A small sound classifier, trained from scratch: 15625 training examples.
Rows from block 3 of a small sound classifier, named by matrix and row number. Rows with one number belong to one neuron. Each number is 128 + 24 x the weight over its row's rms, rounded and kept within 0 to 255. All counts start at 0. Numbers have three digits each.
After each neuron's rows are labels from the 100 clips, of 14848, where the neuron reaches its highest value: "band" is the frequency band that holds the peak. Only what is clearly more common there than usual is listed. The data: read English sentences (LibriTTS-R). In brackets: how many of the 100, against the usual share in percent.
# fc1: MLP up (model.blocks.3.mlp.fc1.weight, 512x128), inputs 0-63
# fc2: MLP down (model.blocks.3.mlp.fc2.weight, 128x512, transposed), outputs 0-63

fc1.210:110092117135138139096102119110137163102112099102121120161124134144106116104150106193123144114157123128132131135138141081117187110152120112155125179129119137132133121106122123113119137153130106
fc2.210:120098122152120127147147142117108155119150114099118125097141114091121144080173137104155129110112118144114161147162131149124119140130167111135103130120109136130138134116159166105133143122118130
band: 4000 to 8000 Hz (64 vs 25)

fc1.195:143129136170123140111094129135104127102095151089141098103134121126142110109111120161101154123159118092125153120137151160094199115109122172070111135137115111106103134116134120139138164128109111
fc2.195:134108121087085128134164178111122120163137105108111099154127133152137124106119151128178142133133140125099135105151127133096135139151138118107132141137110118119143141158079140153116149175183152
band: 1000 to 2000 Hz (44 vs 12.5)

fc1.159:107116104129132139122098107116132163089111121147076113137098053077117103136116123144106121169163115102176154115151154090136164121148141129135114139131131141147136112130134142081084158134114129
fc2.159:131145136099164171109134149115130147159112165125148106126130098137148114137096133124088135140129164130172148132095062137108106168126129139136131123147147070100159119144125103156096107098220134
band: 500 to 1000 Hz (88 vs 12.5)

fc1.45:121135138104110164109156150096122126140152101110065158168140136135122117151109121132175147111140120155104111125149115123155148108124130148138103104147115157181141126092125091122129125102112071
fc2.45:119172120116135106114103119064108111114148165142128151130140124124145126127131116107078125106125161143170099127123062134113135128139120170107118105155146137113128086130103093134097102093195120
band: 2000 to 4000 Hz (62 vs 25)

fc1.470:106119172140112148116128135059138123097089141119124085134136107110110070158150110148133104140109137114111136147111118100145184099146175181130104111120134132147119145128180128136135141134153074
fc2.470:160135120105093135096112128137163111145118118132165067128135141149139116117120130120156142077097095085135126129108130133150100151103142123151142111169151128106111139173108081130143136089175160
band: 500 to 1000 Hz (64 vs 12.5)

fc1.207:124117143091114170109111188096120150136108098112124134140113155109141122115150091115160127100160095133131120141136139104127173136170103113110096093186126150134066150145120111129132116078110129
fc2.207:150109099092127140163160105142101096147116151121135138147120105095153145115158108121123124148131123144165136138157145090157127148139138112103136099090136121144177092109120130113168117121123155
band: 2000 to 4000 Hz (53 vs 25)

fc1.505:109117159096122142130159167112131156116100147119110135121109081116166092155152117111182131171105128119119153101091122102134194120124092135159112131131124073170137113108137137128120126110150114
fc2.505:109112128125098108108121104110135158088131125117114143146108122098134099198065118126107163165128149114087101138096096101138196110099174128143137122108141108132131175163127114166094136144160123
band: 1000 to 2000 Hz (50 vs 12.5)

fc1.468:128091151124127137069115122098089183102103130130058109136144106142098116083145119152143148145139079117150135149117145117146172092154136126149118183110144124128154154137107133122103137124102108
fc2.468:107167153120175141120128123140071104110150115111096143092164126152095160158136155094123155165098162195115147115103103144179117148108114129137122129140151105122124114114139148129141114137166135
band: 1000 to 2000 Hz (52 vs 12.5)

fc1.17:085141129112129164151094107126135150096053174150181136147115141174150134113108080161142150135147170078158093163128111121141201133135121156137083133088133115093108137133149134104127131095163146
fc2.17:118151099138143122116171162144106090146138136152181142124165151142140136138135158148079128098154165093115137123099124141094136142129111144106137084093115146118146129135152116132148077151134139
band: 250 to 500 Hz (41 vs 12.5)

fc1.438:078115113086128126149070118100161158114116143148129084162101135103122112148098104116187144126155131073123108143156136130137174116134118135115150121124121119115127136143165148071111141102122112
fc2.438:155131099125091138112135164131103115139114151155130162143163149089106177121125119125099118122104099141153148131126069138140155094124126128102126135131145133140094092109125099081148127147171133
band: 2000 to 4000 Hz (54 vs 25)

fc1.29:106116168116165132124107155115145129071078131131103095150109091080115132144134098166103145111155099109131116160138133097150137131153122124144122075126081112103104127165121150118098122118095097
fc2.29:122126165108132122115123109121078118114146157155116129118144097160126116147096131115133147212132148155131133138060081121164104099090084152099097110099088099141129127128118137147109136105164139
band: 500 to 1000 Hz (35 vs 12.5); 1000 to 2000 Hz (32 vs 12.5)

fc1.127:098120156101117137098097111124133157111082141131129080167122133133155094121127102173129160143147110090157101145111148090123163110114150147133143143120083115144096130135148118118124125108109085
fc2.127:122127156147127102144125147158144081142194089093206100125134163135108152166136132135152111131155158103101111148133109102081137143112109139107135103105082156126123106130130101150136096161133120
band: 2000 to 4000 Hz (50 vs 25)

fc1.307:118106141098145155136101152106117105106110156152124138175155107131152098096110119131127119143104157104112128133163129139105160123134113132102078121156116135184112075101206147085102135127149139
fc2.307:114145133147168148142099107136111151118112088139150148069135093096146160147148118106142122124131117135136110175100113140163141166135113111117152164120065124086124165166112144151127131142128149
band: 0 to 250 Hz (56 vs 12.5)

fc1.110:138094160108093120114105130113157166076086134132116101151109136137146114145172126163135167128139113133127129162145166064201140097142137113154101140135148151110097168134118099136091134083130129
fc2.110:133119119149106113151144136125106122140197100129160136094115145122082157136145119113112135089157106148123165132135147140107075168129158094104122113125089159149129137088115139083148154145070133
band: 0 to 250 Hz (99 vs 12.5)

fc1.56:137102164130121147102131155076133111118111119104077125104127090092112119155169105133183148172084109125113119130131132129178141125152152154162125074120149134157138145129174136132114150130151117
fc2.56:132132129112117129123118103082192131110173109119166128148131154131139139126118108161070095098127130081134117118130086086115116101115130149115121087162208146115117105142142074141127085099154149
band: 0 to 250 Hz (34 vs 12.5)

fc1.452:142138122108167137140112143125159124106034203136118130169126112082160103131124133165114168088120119134127123156157141109114160104168114131153155131103100125121122134138160126092093143142086111
fc2.452:156144177129131137142155158143095118116099146131119100123128117105126098144125137127141099154171124166138123116097083143148140109111153155115128148154155111156156133136151099121117087134121132
band: 500 to 1000 Hz (56 vs 12.5)

fc1.284:121123147102123154119131138118126158080102160132086101112181128126073128146153094143127122152102125130138130120132108115150136103126147108124111179129114104145116171098137126100118144126113078
fc2.284:145140094145170129124117160184097134140093115092091111101132126142134140136128141102136148096114094151152164133108130135134115140187145105169177136142082105099129141132119152092117153136147139
band: 1000 to 2000 Hz (36 vs 12.5)

fc1.430:113109176127120176116119183116172127115080139122125101161121146098121090130130102133158167105116098110109115164138132123179162113148176133127131123113095142124126192154144126140130143136112095
fc2.430:093149122097144135118077133115073191116136117157115140141173144167098158100174143133137120107136151140193173121101102139179132146128098116130120105158179150123128087102100145095134077117153105
band: 2000 to 4000 Hz (64 vs 25)

fc1.311:122133112108143158107088123096154148132117076090106082136133108123153114082164142146138152119134087115154105142139114096159186119148122141157108147118120160161148130105165123129139130103128103
fc2.311:138128150114098124128090143150053191118121176145152132111106094127133163146138140117130135127110156097192134096113118153155082169119096142130120128148084135127142111100113140111150129127149128
band: 2000 to 4000 Hz (63 vs 25)

fc1.252:053120107160139118139095125107135135107113112119165127161108101139134129119103082144104104156162104137134104140135132152137154104132142127144092113108117110119152122178134120120063124110134122
fc2.252:141146112133187128102125066153112116163128097108103131116138096151135103105131130139087137088142099112163191146109132174119131151108102113140147122133112108150130128137107138101137162107140132
band: 250 to 500 Hz (57 vs 12.5)

fc1.149:135113158128110149115126128126131123114099112133087134131138097148109085130148111155171129132150080092132129148114144118128179092147102130131103143155111171135108155092083097115095133114120090
fc2.149:121144123167142102173103163103144158121119081110090144101135127111150115149112096175098152122142151131147166150122085139109117146157093164154119153124150165120125155094187104100141112135153163
band: 1000 to 2000 Hz (36 vs 12.5)

fc1.343:106083163104131153133088125089123130088088162129102127172106135121138087119151091156090113153148145096141095118151130109112149110133136160117097142091112132127098133148166138140086115127133104
fc2.343:109142143132087117132117134145123133161193111115156137126135197107127098134143142147140107094122132104150106159160112141120095141099139146092116114145129170098101143122100106149159104136152122
band: 500 to 1000 Hz (50 vs 12.5)

fc1.131:114093177105123134116145165088106109130115125118117128141105105154145101153112111143162176171128121153116125128114123156128227134153118121144083110104126114151102152133143131107099134136129115
fc2.131:097128094104128127108167082096163194119122094111109147154111142113120115103087099113115136122169110074152121135120092098121164147138133127139118124120185121115132156162141107146121136124132130
band: 4000 to 8000 Hz (78 vs 25)

fc1.315:167100141133077144090134137114129141128102169144134107143097113103112093112130121114171135137155111103121111127111169118133140144135148141118087141121073133179064168134103119135107151131123128
fc2.315:144101108128167085139128137127133156155122127108112121107090104135159109129108116152078114117155108129143140148111132124092124105148116097169145133129158129086173132127119146108117143128152160
band: 2000 to 4000 Hz (76 vs 25)

fc1.276:112125149120123124125134113129119136082138122128076109104118111120119097148150101144151147151148140118136134192134169136162153105134158150133100134124120116136074149153126148104086122116089054
fc2.276:155141127112095170124161162183109111143123120137181131109119141138086091139103102153151104119144112121136140133125132147072140156136146138122159118155086148136096137105157108093160106145091167
band: 250 to 500 Hz (96 vs 12.5)

fc1.170:112100130143108169122079129110117131125107159111113119136118114089129104130152129172149156133134114168109114113171126098153146126121140138140094145107104093180084145112155130116083127133113107
fc2.170:097150110128114136164106091127186162117148098112178090141113104145103125122152163128140120117098135134168125100158160091162092134135115130118123156123188119124110127130090174129139117114103131
band: 500 to 1000 Hz (89 vs 12.5)

fc1.184:131109140116137135125095116106131124138013189133138128136094121137140105086119088137063120166134109062110099134151138098132154126143158131106108110104158113127120154140151113125120158111163156
fc2.184:104160096139116138153138099151097147110156121138098148109149159083095149132129120126154080119109132161181121101136119126145141158094145191148152138140118111105147144130134133160106098114119123
band: 250 to 500 Hz (40 vs 12.5)

fc1.432:099114170094117187083139141155151159082085126157109118132117139102105103158158104190124110129132108052149157134136122092127150126166143125139149098130137148117119162134136121089124144118104100
fc2.432:165128158136133149126142125121109129078125109118088136146141123130143086123105102176081103150097135116116126111102058116152116121147142148136149136134192106081150137139158097131107093112138140
band: 0 to 250 Hz (45 vs 12.5)

fc1.274:102124137070143168110108147119132133108116133147121121151132090133127126153132085175178144115176094117136122137141124110132131087159106102099121111130131127142092117136147103135110125131139080
fc2.274:131141095114160058193099116108137151143110123126151153117113135100168145139153130108067161096151158132132139094164080134097103154120132109127086114123083166116118114133105109126178104134123140
band: 1000 to 2000 Hz (30 vs 12.5)

fc1.356:110128132096141174118090118114123152132080131120121125125140129139098129116140124148136164118157141133134134138116117130137162113120116108172114115157125099131105121148119121159129153132111060
fc2.356:146098155132137137182136164115136138145139082117119130141131116133131154119139145085138148095120115066132094101107144105135108141165112124104144084165059110158134136124136123143143148122145149
band: 1000 to 2000 Hz (68 vs 12.5)

fc1.362:113114167103128111090115123107135152090096129129082139149132098097121070160128103146123118126150079125126127144114141117143161112130128136167124115129107175120124126129161098134092137120113066
fc2.362:125103135132136159119101146126095114133156113115182156137121161167150134152103111169086131090140135087112100136146113125080135122109122144100102124137149180152087145112104084119134088116143133
band: 1000 to 2000 Hz (34 vs 12.5)

fc1.63:102120121117165153154124109106124142121127131080127121105125126121147105099123119122149180093147141102156117134130143136173219107128138172136159138143105123126132173114080163123135126090102123
fc2.63:124130096145127090133094129142115179131177118108163146083108102143117149170126133098128139106111072121128125165107100140131090159157112142117131157104118086166152147111140103106139170123129158
band: 0 to 250 Hz (95 vs 12.5)

fc1.246:087121133150131116115131126099153105111158117153130114152127152151168115142156125142154163092120098126140086178147138107105178104106134188111116133153101122156114107104124117121129143132108087
fc2.246:131173128138111132115135107100113113171153125131185139081145100140157159130109122097056111166187165112082128109091083181103116115116134158137126107101173135143141116108126114142158125159160142
band: 2000 to 4000 Hz (50 vs 25)

fc1.374:105131124115114143107126144125124137098110098152044091152124127118141088120123124159172127140134125123112120123115133108149181135120137162125110141130141120116103136129129120073124134104142085
fc2.374:118089077096117146177138101090149100160134096123165127186112155121098114127145156121101078153128127081107113119148148164124124141110124120107145150097084118131139144107118121131160107112136092
band: 2000 to 4000 Hz (65 vs 25)

fc1.125:079113152081142144126122145097138159128112146121096120139121103105167128160148130123204139170124144140133152111127151128160198115136108118160110102152115104159130110124143128109114140120114107
fc2.125:129112125161114116091150102121171088124151137138113178128089090120138084155057098149098127191144101111087105133100080134144144102122168128132113158107137106128106121147135132140112144133121133
band: 1000 to 2000 Hz (69 vs 12.5)