A small sound classifier, trained from scratch.
Training: adamw at rate 0.0016, 6100 steps, held-out accuracy 99%.
Data: trained on read English sentences (LibriTTS-R), 15625 training examples, 149.9 epochs.
Rows from block 6 of a small sound classifier, named by matrix and row number. Rows with one number belong to one neuron. Each number is 128 + 24 x the weight over its row's rms, rounded and kept within 0 to 255. All counts start at 0. Numbers have three digits each.
After each neuron's rows are labels from the 100 clips, of 14848, where the neuron reaches its highest value: "responds to" is what is common among them. Only what is clearly more common there than usual is listed. The data: read English sentences (LibriTTS-R). In brackets: how many of the 100, against the usual share in percent.
# fc1: MLP up (model.blocks.6.mlp.fc1.weight, 512x128), inputs 0-63
# fc2: MLP down (model.blocks.6.mlp.fc2.weight, 128x512, transposed), outputs 0-63

fc1.397:140120128104127113142094182129116188118060166141115105138102119102136156136119112132170142111178142146132103114144125123095145142165110108138139109124140099112093149136146131131059145113138131
fc2.397:158114185121122110145095158100062148136127157162087133176128172168103092115152136182120128156105155101133116123131122123161121133110131121122098137097126151159187113087120147134145108143118103
responds to: voice: male (86 vs 47.6)

fc1.48:062131168147146146112145120175120115102134106123122133107149127116114108117158105157130115113113146160135130134109128137124182149127128152132150180109137131087141096153126134135126109112112125
fc2.48:142152140114170123100115113121160137096083119074102118113089104136120137084104129148103148098177075098141132155123141142103159121126123111158155150096168077123105124154139157102125135088120125
responds to: voice: female (99 vs 52.4)

fc1.373:128141134136133131118082105095101120120152096135087112104154121149122102105146109118195142150129122129120156068143156111152132130121131160110146134108111134104131129109128144112121126087115161
fc2.373:125124114139155138145124133093111144115114098127076078137144129116121102086109128150124135168108136078149144168161149115131164132105117162145105101125137134151111104084157117095102120124157164
responds to: voice: female (84 vs 52.4)

fc1.387:113148141081138152050150127137183128078121106127135114131114101088118129128151127169143102137152105066124170100131138113141141123139128095139153125141160127086150183172134132118144131124079089
fc2.387:154135163100113147110094138124144173102077114136130149174107174137113133151100111146198111168127166158132105129136118128159120116148095135108120118131142167080084157142142053150113073122175116
responds to: voice: male (84 vs 47.6)

fc1.177:100099109129116123108148111094163129093132103145140069144137109129127104104106136163152131106140117122136136154169160126155132104131130140129154148116152102095124124119148138102089122115089105
fc2.177:127133103064160141101106162131108120151042087153108126140098146156122115191124088096111143142118120175139137109112152152142133134148125127074115114119145137166107138168147109094129119111137157
responds to: voice: male (82 vs 47.6)

fc1.36:067147147113136134138104128123107151116085120140124110166140129201144109070103120122153128134154149125147119161102129158095149138126082174138091139113144113127089098107111149115069109114104083
fc2.36:098115130142148110139172116162155138106209095139143130095115162118109148155144129131112121081123143129123139135119142148093163111128153120119144126148089175131097131097127144102171157152116131
responds to: voice: female (82 vs 52.4)

fc1.147:134116120103133134103163101143132174082107133128088139131131150136124142107126122159111172126154089104157145146155146147123149090130122143150145129109106154107121160149171109129070141102101102
fc2.147:140129141092080177129156134101123164118139130133104106182140121107063138156114100165084144167110114168120124141154102135159131156174188119119191143091129133091127150145114139133137127125101127
responds to: voice: female (95 vs 52.4)

fc1.495:113149108125130117109127115163151161149171097119136135112129109105116132092201133155139157088150077107136127166133156113137161140114109089146153140132111141123128158172106160103129156095019088
fc2.495:130086128131098118079164151160158133057112120136141118124106119127138128107149105152146113123114122073125159139117096141098136159122096114149137176183176133036158160132138107146147144098118151
responds to: voice: male (94 vs 47.6)

fc1.255:115121128090158098111110118126146153114144089166092124123142115133132128134206125143175173131087122084155128113144159106097179125113128132170142115125133119148122143107121099112109140126085112
fc2.255:148108153134121116125135114081113156087194105111110151168164131111101127093117106165102139118110092133110129163134096115126173134147147132123089133112150132116165111135086138084123110127136119
responds to: voice: male (81 vs 47.6)

fc1.113:114111111089121146101145084118159155110123156126125089148131107104070124132163099120106123139109107094120115122150109092130144146113152132134130102156149123138130158149141131149107142169095112
fc2.113:124148147111155162104148128141089194108081139134107157126120131105090115151125119159092110151138086120150138152138128151149127135127087172137140180130126069057153136127126125103123115109094153
responds to: voice: male (97 vs 47.6)

fc1.63:117108110130115166112136160103163164113117118120086138163128106094144151128173117153199100126090120187126176136138140082166125119104095131133105116142160107138181101138118127154100140123112071
fc2.63:135149158130104131140086107071130081106102136112109141137092144137148074126115067119129131147117123110099091143083119135106120159130146131143138137130115111142155106112117081140116169111181144
responds to: voice: male (86 vs 47.6)

fc1.290:128091123131118124072119075129103152096117119155093131124160101136111120082176129170124125104151103133145117166158153097163165118108107126142100206140171128143155131105136136127102129123117140
fc2.290:104124139112170110131118152086075143168145148140107135175156089152112137133160128075135149183123120137126120093104087140142127139122143111107117106093130098154165104123136147106128132168126110
responds to: voice: male (99 vs 47.6)

fc1.342:113112127117154145090165129166137123101151090115098116116125097113169112120174142185117122139113120091146137134122126149103164136180122096179150102128140137115093172121108123119146114093095107
fc2.342:136122112156113159066104112116103139155150113100108129151100143121148128124173110151131173144139152163176101152156163081113118127118105149157084153081142112120112133147113132109148109127138095
responds to: voice: male (99 vs 47.6)

fc1.257:076093148123094161122095112163170106080123157132143135145135097102122107115148092136137141149082126145129120170157140127149152119123137139113112115093157109134116119134130144125115137155103076
fc2.257:130111149151132142136144099165125119134091151129108112081123128098141085160107147127176123146155113109141126110121166172173139141146149121164150123148124215146113181094135144146129140156155111
responds to: voice: male (84 vs 47.6)

fc1.310:070112153107147112111128150136137132097115127143123113158114130111141160171172108156203115117094121139148153090158137117155131098146119118120159126130114140081145160148137126129132144115105085
fc2.310:151109150140106099162143127111138127158127155103106111126119163129146153148074152121180134167087121130086105140142135115124064120151180146120132154152121143159138123062140111086123115114121145
responds to: voice: male (93 vs 47.6)

fc1.478:094109136110128158114134129144128115099063119170117100133139106177102123106132107129121105153140128092138123089133156114108183126128135122160143161148130121115104125127146133109111123129100106
fc2.478:124145096108131182096170117144127144114101109158060143112145161105105143118128131157164110128105137111155153116143121085116179110151096144142137141145132092157117102077121109095139117134101101
responds to: voice: female (81 vs 52.4)

fc1.61:116124142116140107103092146127090113094084151141107147140106112132144110108137136159137126139140143149123130102164138112084141125151071121178124141104133113115111103112160155102065148139112127
fc2.61:124120137111117159099110166121102143088114082195119112117181140112153097120171107169133141127099176150124131140126097121170155154132080149109112135152168169111154113099131086078099088127130121
responds to: voice: male (92 vs 47.6)

fc1.26:090109131107144156112114146129115134093128091150135145125094082141070146136156119146115161132116110156131118133187151128153126164111082116140114096136151111105067120146116166110088140110104100
fc2.26:096128154086103180121120136141145150122129133115132133095109158149133108141152117113159110137127135126158179132126123147183100134134129130160127127127092138125153128158166145143113113155107113
responds to: voice: female (91 vs 52.4)

fc1.382:123093113139101122099084118154133156131109143108143167132133126120125106083165128174127138129109117112159128175133116136145160141130140111154082178140164147148138096145148131101104125154132105
fc2.382:111148118113148107117139119111144192161136128187147078138116114155142162146157125097105151120125159112134166146152122129141134149121104101161119110138115131120094140120113125142120122173100099
responds to: voice: male (100 vs 47.6)

fc1.105:110129123111115130102076172116106147150035157162114124161152090139106124079149121117132134143135128166129143098133122132162144122144124128129110154096174066142132103128120148134060116116082121
fc2.105:130134141132160093146148098143136153125176109098112103149142142153170127149112151087170113140158131088136128148124117093161110058124093117128126126148079118130130127126113127131086120141129106
responds to: voice: male (88 vs 47.6)

fc1.338:114107152092121123106123158145116164091104087149095129159128136145120131176166111154163110122166173107158135130139151100094154126179095114153120094167085151112149127139129110109141123121101097
fc2.338:119128136130105120117143156129135131128096106124176111141095162153130102165124130129091113169139124154106125123208139137133124088152168110136115147126133133110114155134120105105139147110124133
responds to: voice: male (91 vs 47.6)

fc1.263:117099118103159123110109100135132168106106156129137157124123132140117121084150106162112138147156150114121124153124136137102186117123063124144103150102149126120137116134167148069100125156131133
fc2.263:092124117124157105121093115111154124119106127168144120153111134139122110143137123102144177141111136106107145142144107154093148128087120135117095102163144093166048162117149107158101120146173122
responds to: voice: male (87 vs 47.6)

fc1.190:127119120163129123078130110159148165113147126129154121121100110091106098109165119178129123076145097134132131182141168085129179120142100102142100136105123110125124137149095125126121126093081155
fc2.190:112112137101142159099128096113144179111096133086110133140108138146058122110164108125148098171122151109126143086093124128148163161131119110140142114136138131115130133188110164119117133098103112
responds to: voice: male (92 vs 47.6)

fc1.229:109097152105128157086139124124135119103135098148114130166142129173104128113135113137097154126123123138117098117127127133133178162121127126130097175112164110089123121110122124123075106143091056
fc2.229:129134133124121149130083140149113179110123124109098160160147108170115112161160183112147090158108131120154130075135113147133104064124145118132143089141092161125145110106179120133101106129130097
responds to: voice: female (85 vs 52.4)

fc1.420:109101122127130136091105147089169126138117108093099113160151102116138134117176119123124129138112122143116142080161148077100173119069118119110096102084142157154151106122146139127104136164109093
fc2.420:128118152110091147100124145138177079137073128090114087136117146139168095092120132139177109124067129111125130157115140066086132125140131191139135128152132139139117120129107106142139119122169148
responds to: voice: male (94 vs 47.6)

fc1.217:086128110116122163115154079128151099114151145147122105132148120091095098098168113155123124161098135075147129159163128120140168151118133127114104107146151097140106139123123112110119145126102109
fc2.217:096121126121159192105147103180135147077060097132149111093118138134118123126165106138120140163132134098127132146147142145095167166141137143177151126113148136120133183151137140122142113124082125
responds to: voice: male (100 vs 47.6)

fc1.154:140069144098116149098109120103127120081119140145118082160151128130130137108142119174149123122121150163123128119127135121100156116125096154116122163128156116104134113114122154130094118117135134
fc2.154:135123137129140068153097149112144190120136118132109110147096101127110129159137123050108169157139170089086114149152139156151124109142119098123106092113114176120149146107141133099109125181135123
responds to: voice: male (85 vs 47.6)

fc1.14:089133165137141118119121104124130163094133115130094104107155126129130123115150108137141122118111141177125132115108116123144185119098108168133161180121128124100147152138106171154099108124116086
fc2.14:134143130124175107120113127128153137115120113121140109111093119130104140110131118108089172118175077093132130145108172143114129136135150114153136132099129068116116162148131190144120186137083171
responds to: voice: female (100 vs 52.4)

fc1.328:125137119086120119096112143171118188109156080121164121136125138185115156114157134145142115074166126111144152117140155132123129134143104073115145143123122158097103117118130138102141148124032079
fc2.328:149120173148064143109113157139124186094149122116134115195111142125160102147158120144154127105106130152139131160155135104228120129156130129105123128143113200098113148157085126167119113088150095
responds to: voice: male (82 vs 47.6)

fc1.153:130116124095155143086086166117139179105081143138101101154135128157139141111119117144149148111196136108156136142129148099118143089110108112132084160117098106100109110101109140124093128140095097
fc2.153:138125157107143102124122123114093103165164132143138135137121148158123124155117139074142174150148137124120107118104135153123090110109131127111094137125084156190094133087152145105133147149159125
responds to: voice: male (79 vs 47.6)

fc1.41:122111129098126136122066141109140179100100129166138119151118127164109165117139104159160122131155119143159139077131139133124134105103098111118129167141137163112138129109163144124130118121077108
fc2.41:148128139132103097164128186111158111126181140148128120175096170165132143148125117135174163119115116135093123164154142126142137100116150085145141154104113157121059125132140108123117139144137135
responds to: voice: male (79 vs 47.6)

fc1.59:131133113104129142099118095113133127095156152125099099118162134150118140146210145153175149117084135130153137134139121111138144119104119181161142138083135120130113087125124113124105096143089085
fc2.59:106100099110144184115147074165101136083122131143121107103163130122099116123122113125118079126145119073097156108143175108121175140156192122133147161154122101137159140113137108080142143115113131
responds to: voice: female (94 vs 52.4)

fc1.403:116123122113126156148144125152105110107115131136132146173139092098130082111117122143095130123140136067140176129145124102112154145146120110132137118139120138140146093140116134052123135148085100
fc2.403:129156154084133151123159118099128166091141103152107135165141118118093131132130103143144121122126154177182132127122117128131087115163116142121162135122111127076132146132134093151126119120142103
responds to: voice: female (89 vs 52.4)

fc1.42:123105124101121119111114138157143141132122138121148144163135100128108094105181104098143164136119123121153147135169136117096161162151093104140080121170120165134112075113147098074132129120083120
fc2.42:134110111127125146089107141131162125081120118145105152114111135111121116159142144131135137127143144133154144197126113148162123115154154139160155155107149159057134154167116103118104098117120125
responds to: voice: male (96 vs 47.6)

fc1.506:118077101104157124098168138096128131136096175084134093067121146117117151175168150108116133130130126114137110141130139111147160149112150118119141129106124154136118141131138136139122123110096149
fc2.506:120144166134149143120195122139074130125181104170158131129132107150108123093133117142126136130135151169163137147145117094126146105120100139148129130142143165143127121129158103072154140105132112
responds to: voice: female (99 vs 52.4)

fc1.202:096083149143123149123120116133187107020130160142165114137113130128109137126146089155137138110074127123135119176162145126085135087138132124114112124114118129135142129114141148087142136136117118
fc2.202:109101109127116131119171130165085131144125110167100140097129135085103115178148115118134136144142131101128149136158144160154149163163164107174152124103112188132128167120159140095132145157104115
responds to: voice: male (95 vs 47.6)

fc1.43:121110137100094115123094125115132181124114143137141108160120148174118167144120119159151118096175195142144105085136163134111135114103097107094121132154122127108142149093131115153098103126118091
fc2.43:119087140116087116123115117084113151129157100119094127176155152114132093135126157115115112144131146144144097164152135113172124138164141122112114150145131183137126143085140099126121096109131115
responds to: voice: male (88 vs 47.6)

fc1.85:104117149108155124089103161145135163105122124174092117127122118143122139137171114146179145123156127102168132148141130126115156093174092107133135093168115147121130131109141120102143138130113076
fc2.85:105104171110110105114138135184129155120140145155173124127120179135132115140112098126108140146149171148092121168159117153137134142119156122144128160104125175092057165129150101098136111131129127
responds to: voice: male (78 vs 47.6)

fc1.491:112100110127151122128134118142117114112127138131125139127103094124102102089128121128124137135171130139153127079151149130117156149138110119109132145128148108114101095137164118133074122130067083
fc2.491:124145126125105177132104066130119162107075165153113099113133144095097074074132114130159113124138168142115099108137168110133127101144165161143149093128124147151132157124149133170101118115150108
responds to: voice: female (85 vs 52.4)

fc1.386:093081152103123171096076116136158140090117121135110120124125109134090130106129105158149139149141125119109106125112167139148186110147153140114137142141160113124105107126156128134115163104112098
fc2.386:130115153125079152155105112168101130118127151117136102092134167122115076139136154138160124103153125115140146069145164145112098104132166135161150096122124165137122157140147113133150158146086124
responds to: voice: female (86 vs 52.4)

fc1.333:088141122104143135084110075146127137112147107140092108114181104152116102097157112129147125122111119100146146124136147066139167110093125151149122155159117155139125107094100120112098128129119104
fc2.333:103132134095128155085173094107126111106117107149072120147160127114096147114117107170108131115128113121141123111126105135109204120142126158160142162109124104110143133126157108126119143121107127
responds to: voice: female (94 vs 52.4)

fc1.191:137080156122099121104110150089143111092138100141067102161136112128122149108137107160165124165137133152135120113152145122112160107087099119080113185144152149129152086099113146119114098137105134
fc2.191:087111169163114094108094150139108116111145154127175135134109102165139138172126142115134153158133121117152109170126109106105138116169177082138129096123137132091163180144128142128134138122129124
responds to: voice: male (85 vs 47.6)

fc1.492:111098159076126145078129168130143140123086150167093108141098083139117117138121094137182122144107099120100143103125148122133174103125117146125096141119142088134094145139136131129088120135122081
fc2.492:102123106108201110116130094104137161162152092090084144177093121176115111122118118110099166106177116132142117173106148122126141132153140057115111098118123150123104140154160111119122138137154130
responds to: voice: male (77 vs 47.6)

fc1.324:103123128150148132106089106116151144136122103100117121153134112099093128121181119151112106142165132088144122149160130126119155114117158136147132132105109158090175168148134135112114117149070093
fc2.324:147147150126129116132113142126148103107135121083099103103103129152132166151195114101158144118093072121118119180100138102106142134114105166170128140121113129163141107118103111152163147095139175
responds to: voice: male (87 vs 47.6)

fc1.396:088166148127107130121131133091105123122118116144105138138142125130130127117096112160127141147116114125113116135117111157108151131143109114140109089072139115161126086150177122078105110148151139
fc2.396:097127128143131154110100099115116118113106098146137145134120137086158109099124100174106134098135091109140144155129139110063160152101112145137122131141141146119130132126135100095142142096113099
responds to: voice: female (99 vs 52.4)

fc1.248:084112115090124132096152122103121109103128084127083124155165141164098116143120116140117141094155131138114100125137126136111176125098095166120094167150136141154101109110155108128102112114132082
fc2.248:101123140121123110111108127132145184110150127160162133137135138116132112131110121162118096156154161144148134082140112147081149090120124142119144076157148181153148078111146126100165111109130132
responds to: voice: female (81 vs 52.4)

fc1.167:147068146100096151133121133108139113130126120136114144135141118136155136084155104168133115141112127137142117136156102093133136119144111116114074180141128114133128094105097132110115130098141182
fc2.167:155108133144139087132116147129168172114164153115138085175104103128135121172115111129135141122121097136147085172157150150097140103132154120129169117100138165127163144131126166144102147160069108
responds to: voice: male (94 vs 47.6)

fc1.116:097113123129137118112115156137134140137146090157091150116113101098116141131148111132202133148148122135136140138154134139148176136150108129134131131165127129114116108113111142104106134115068112
fc2.116:142084156153102133129104151139142129102062168146167119150108153127108114150121106117094170062125104122091124179159133115144147117131157108126120120096083159144098176144113129132146150149103139
responds to: voice: male (100 vs 47.6)

fc1.110:114129104147118155122121139111143129126149134126118113165139147092109141129154116142158126084115127152124143087148128109094136138075133121130132128102139129151129082139119129122142115139070077
fc2.110:125161150133091156108136108115138125102135120104152106150136110161108074085143121125140074139130092081130115119094126099121183111134132147106131168156131129144132100094101145084134123136121121
responds to: voice: female (96 vs 52.4)

fc1.143:110127140117141154100140171124141159116125129142112121166099068130143115102129119130163139139118121141077138097155131158138134145128121083130073124120143096124143111159116130049087147126065114
fc2.143:134136142143152135121131112187153152057154126136169116099114128117090087121083114139145162171171135148154128173109137130188136121125139137121094140146098104116076125139153125167098134123141132
responds to: voice: male (75 vs 47.6)

fc1.129:116130137122115179120133107153141132107148145149104071108165151108094111119195122163121127114081125129129139149158111090105147137121142168153130144080147103111120115146116125133122118139054082
fc2.129:137136091126130147125170090146163139124149086130142165099123129099132122119131091103112073136173126083148086123093131126115168128138166143159174129117108134124129141122146158086146118105105130
responds to: voice: female (92 vs 52.4)

fc1.244:129097157111105145097130145110171128116121101126117151138124147117129129144110078136167158120078122158145105158138117134109153151144102156134076112124168113122061131130161107105094114087145125
fc2.244:146130128093090132131159117132169140082114123121133140122111129128096119130125098166109089126170134115149130118159129119138132157143124121164121090138175165119110109144160121112086138125056150
responds to: voice: female (100 vs 52.4)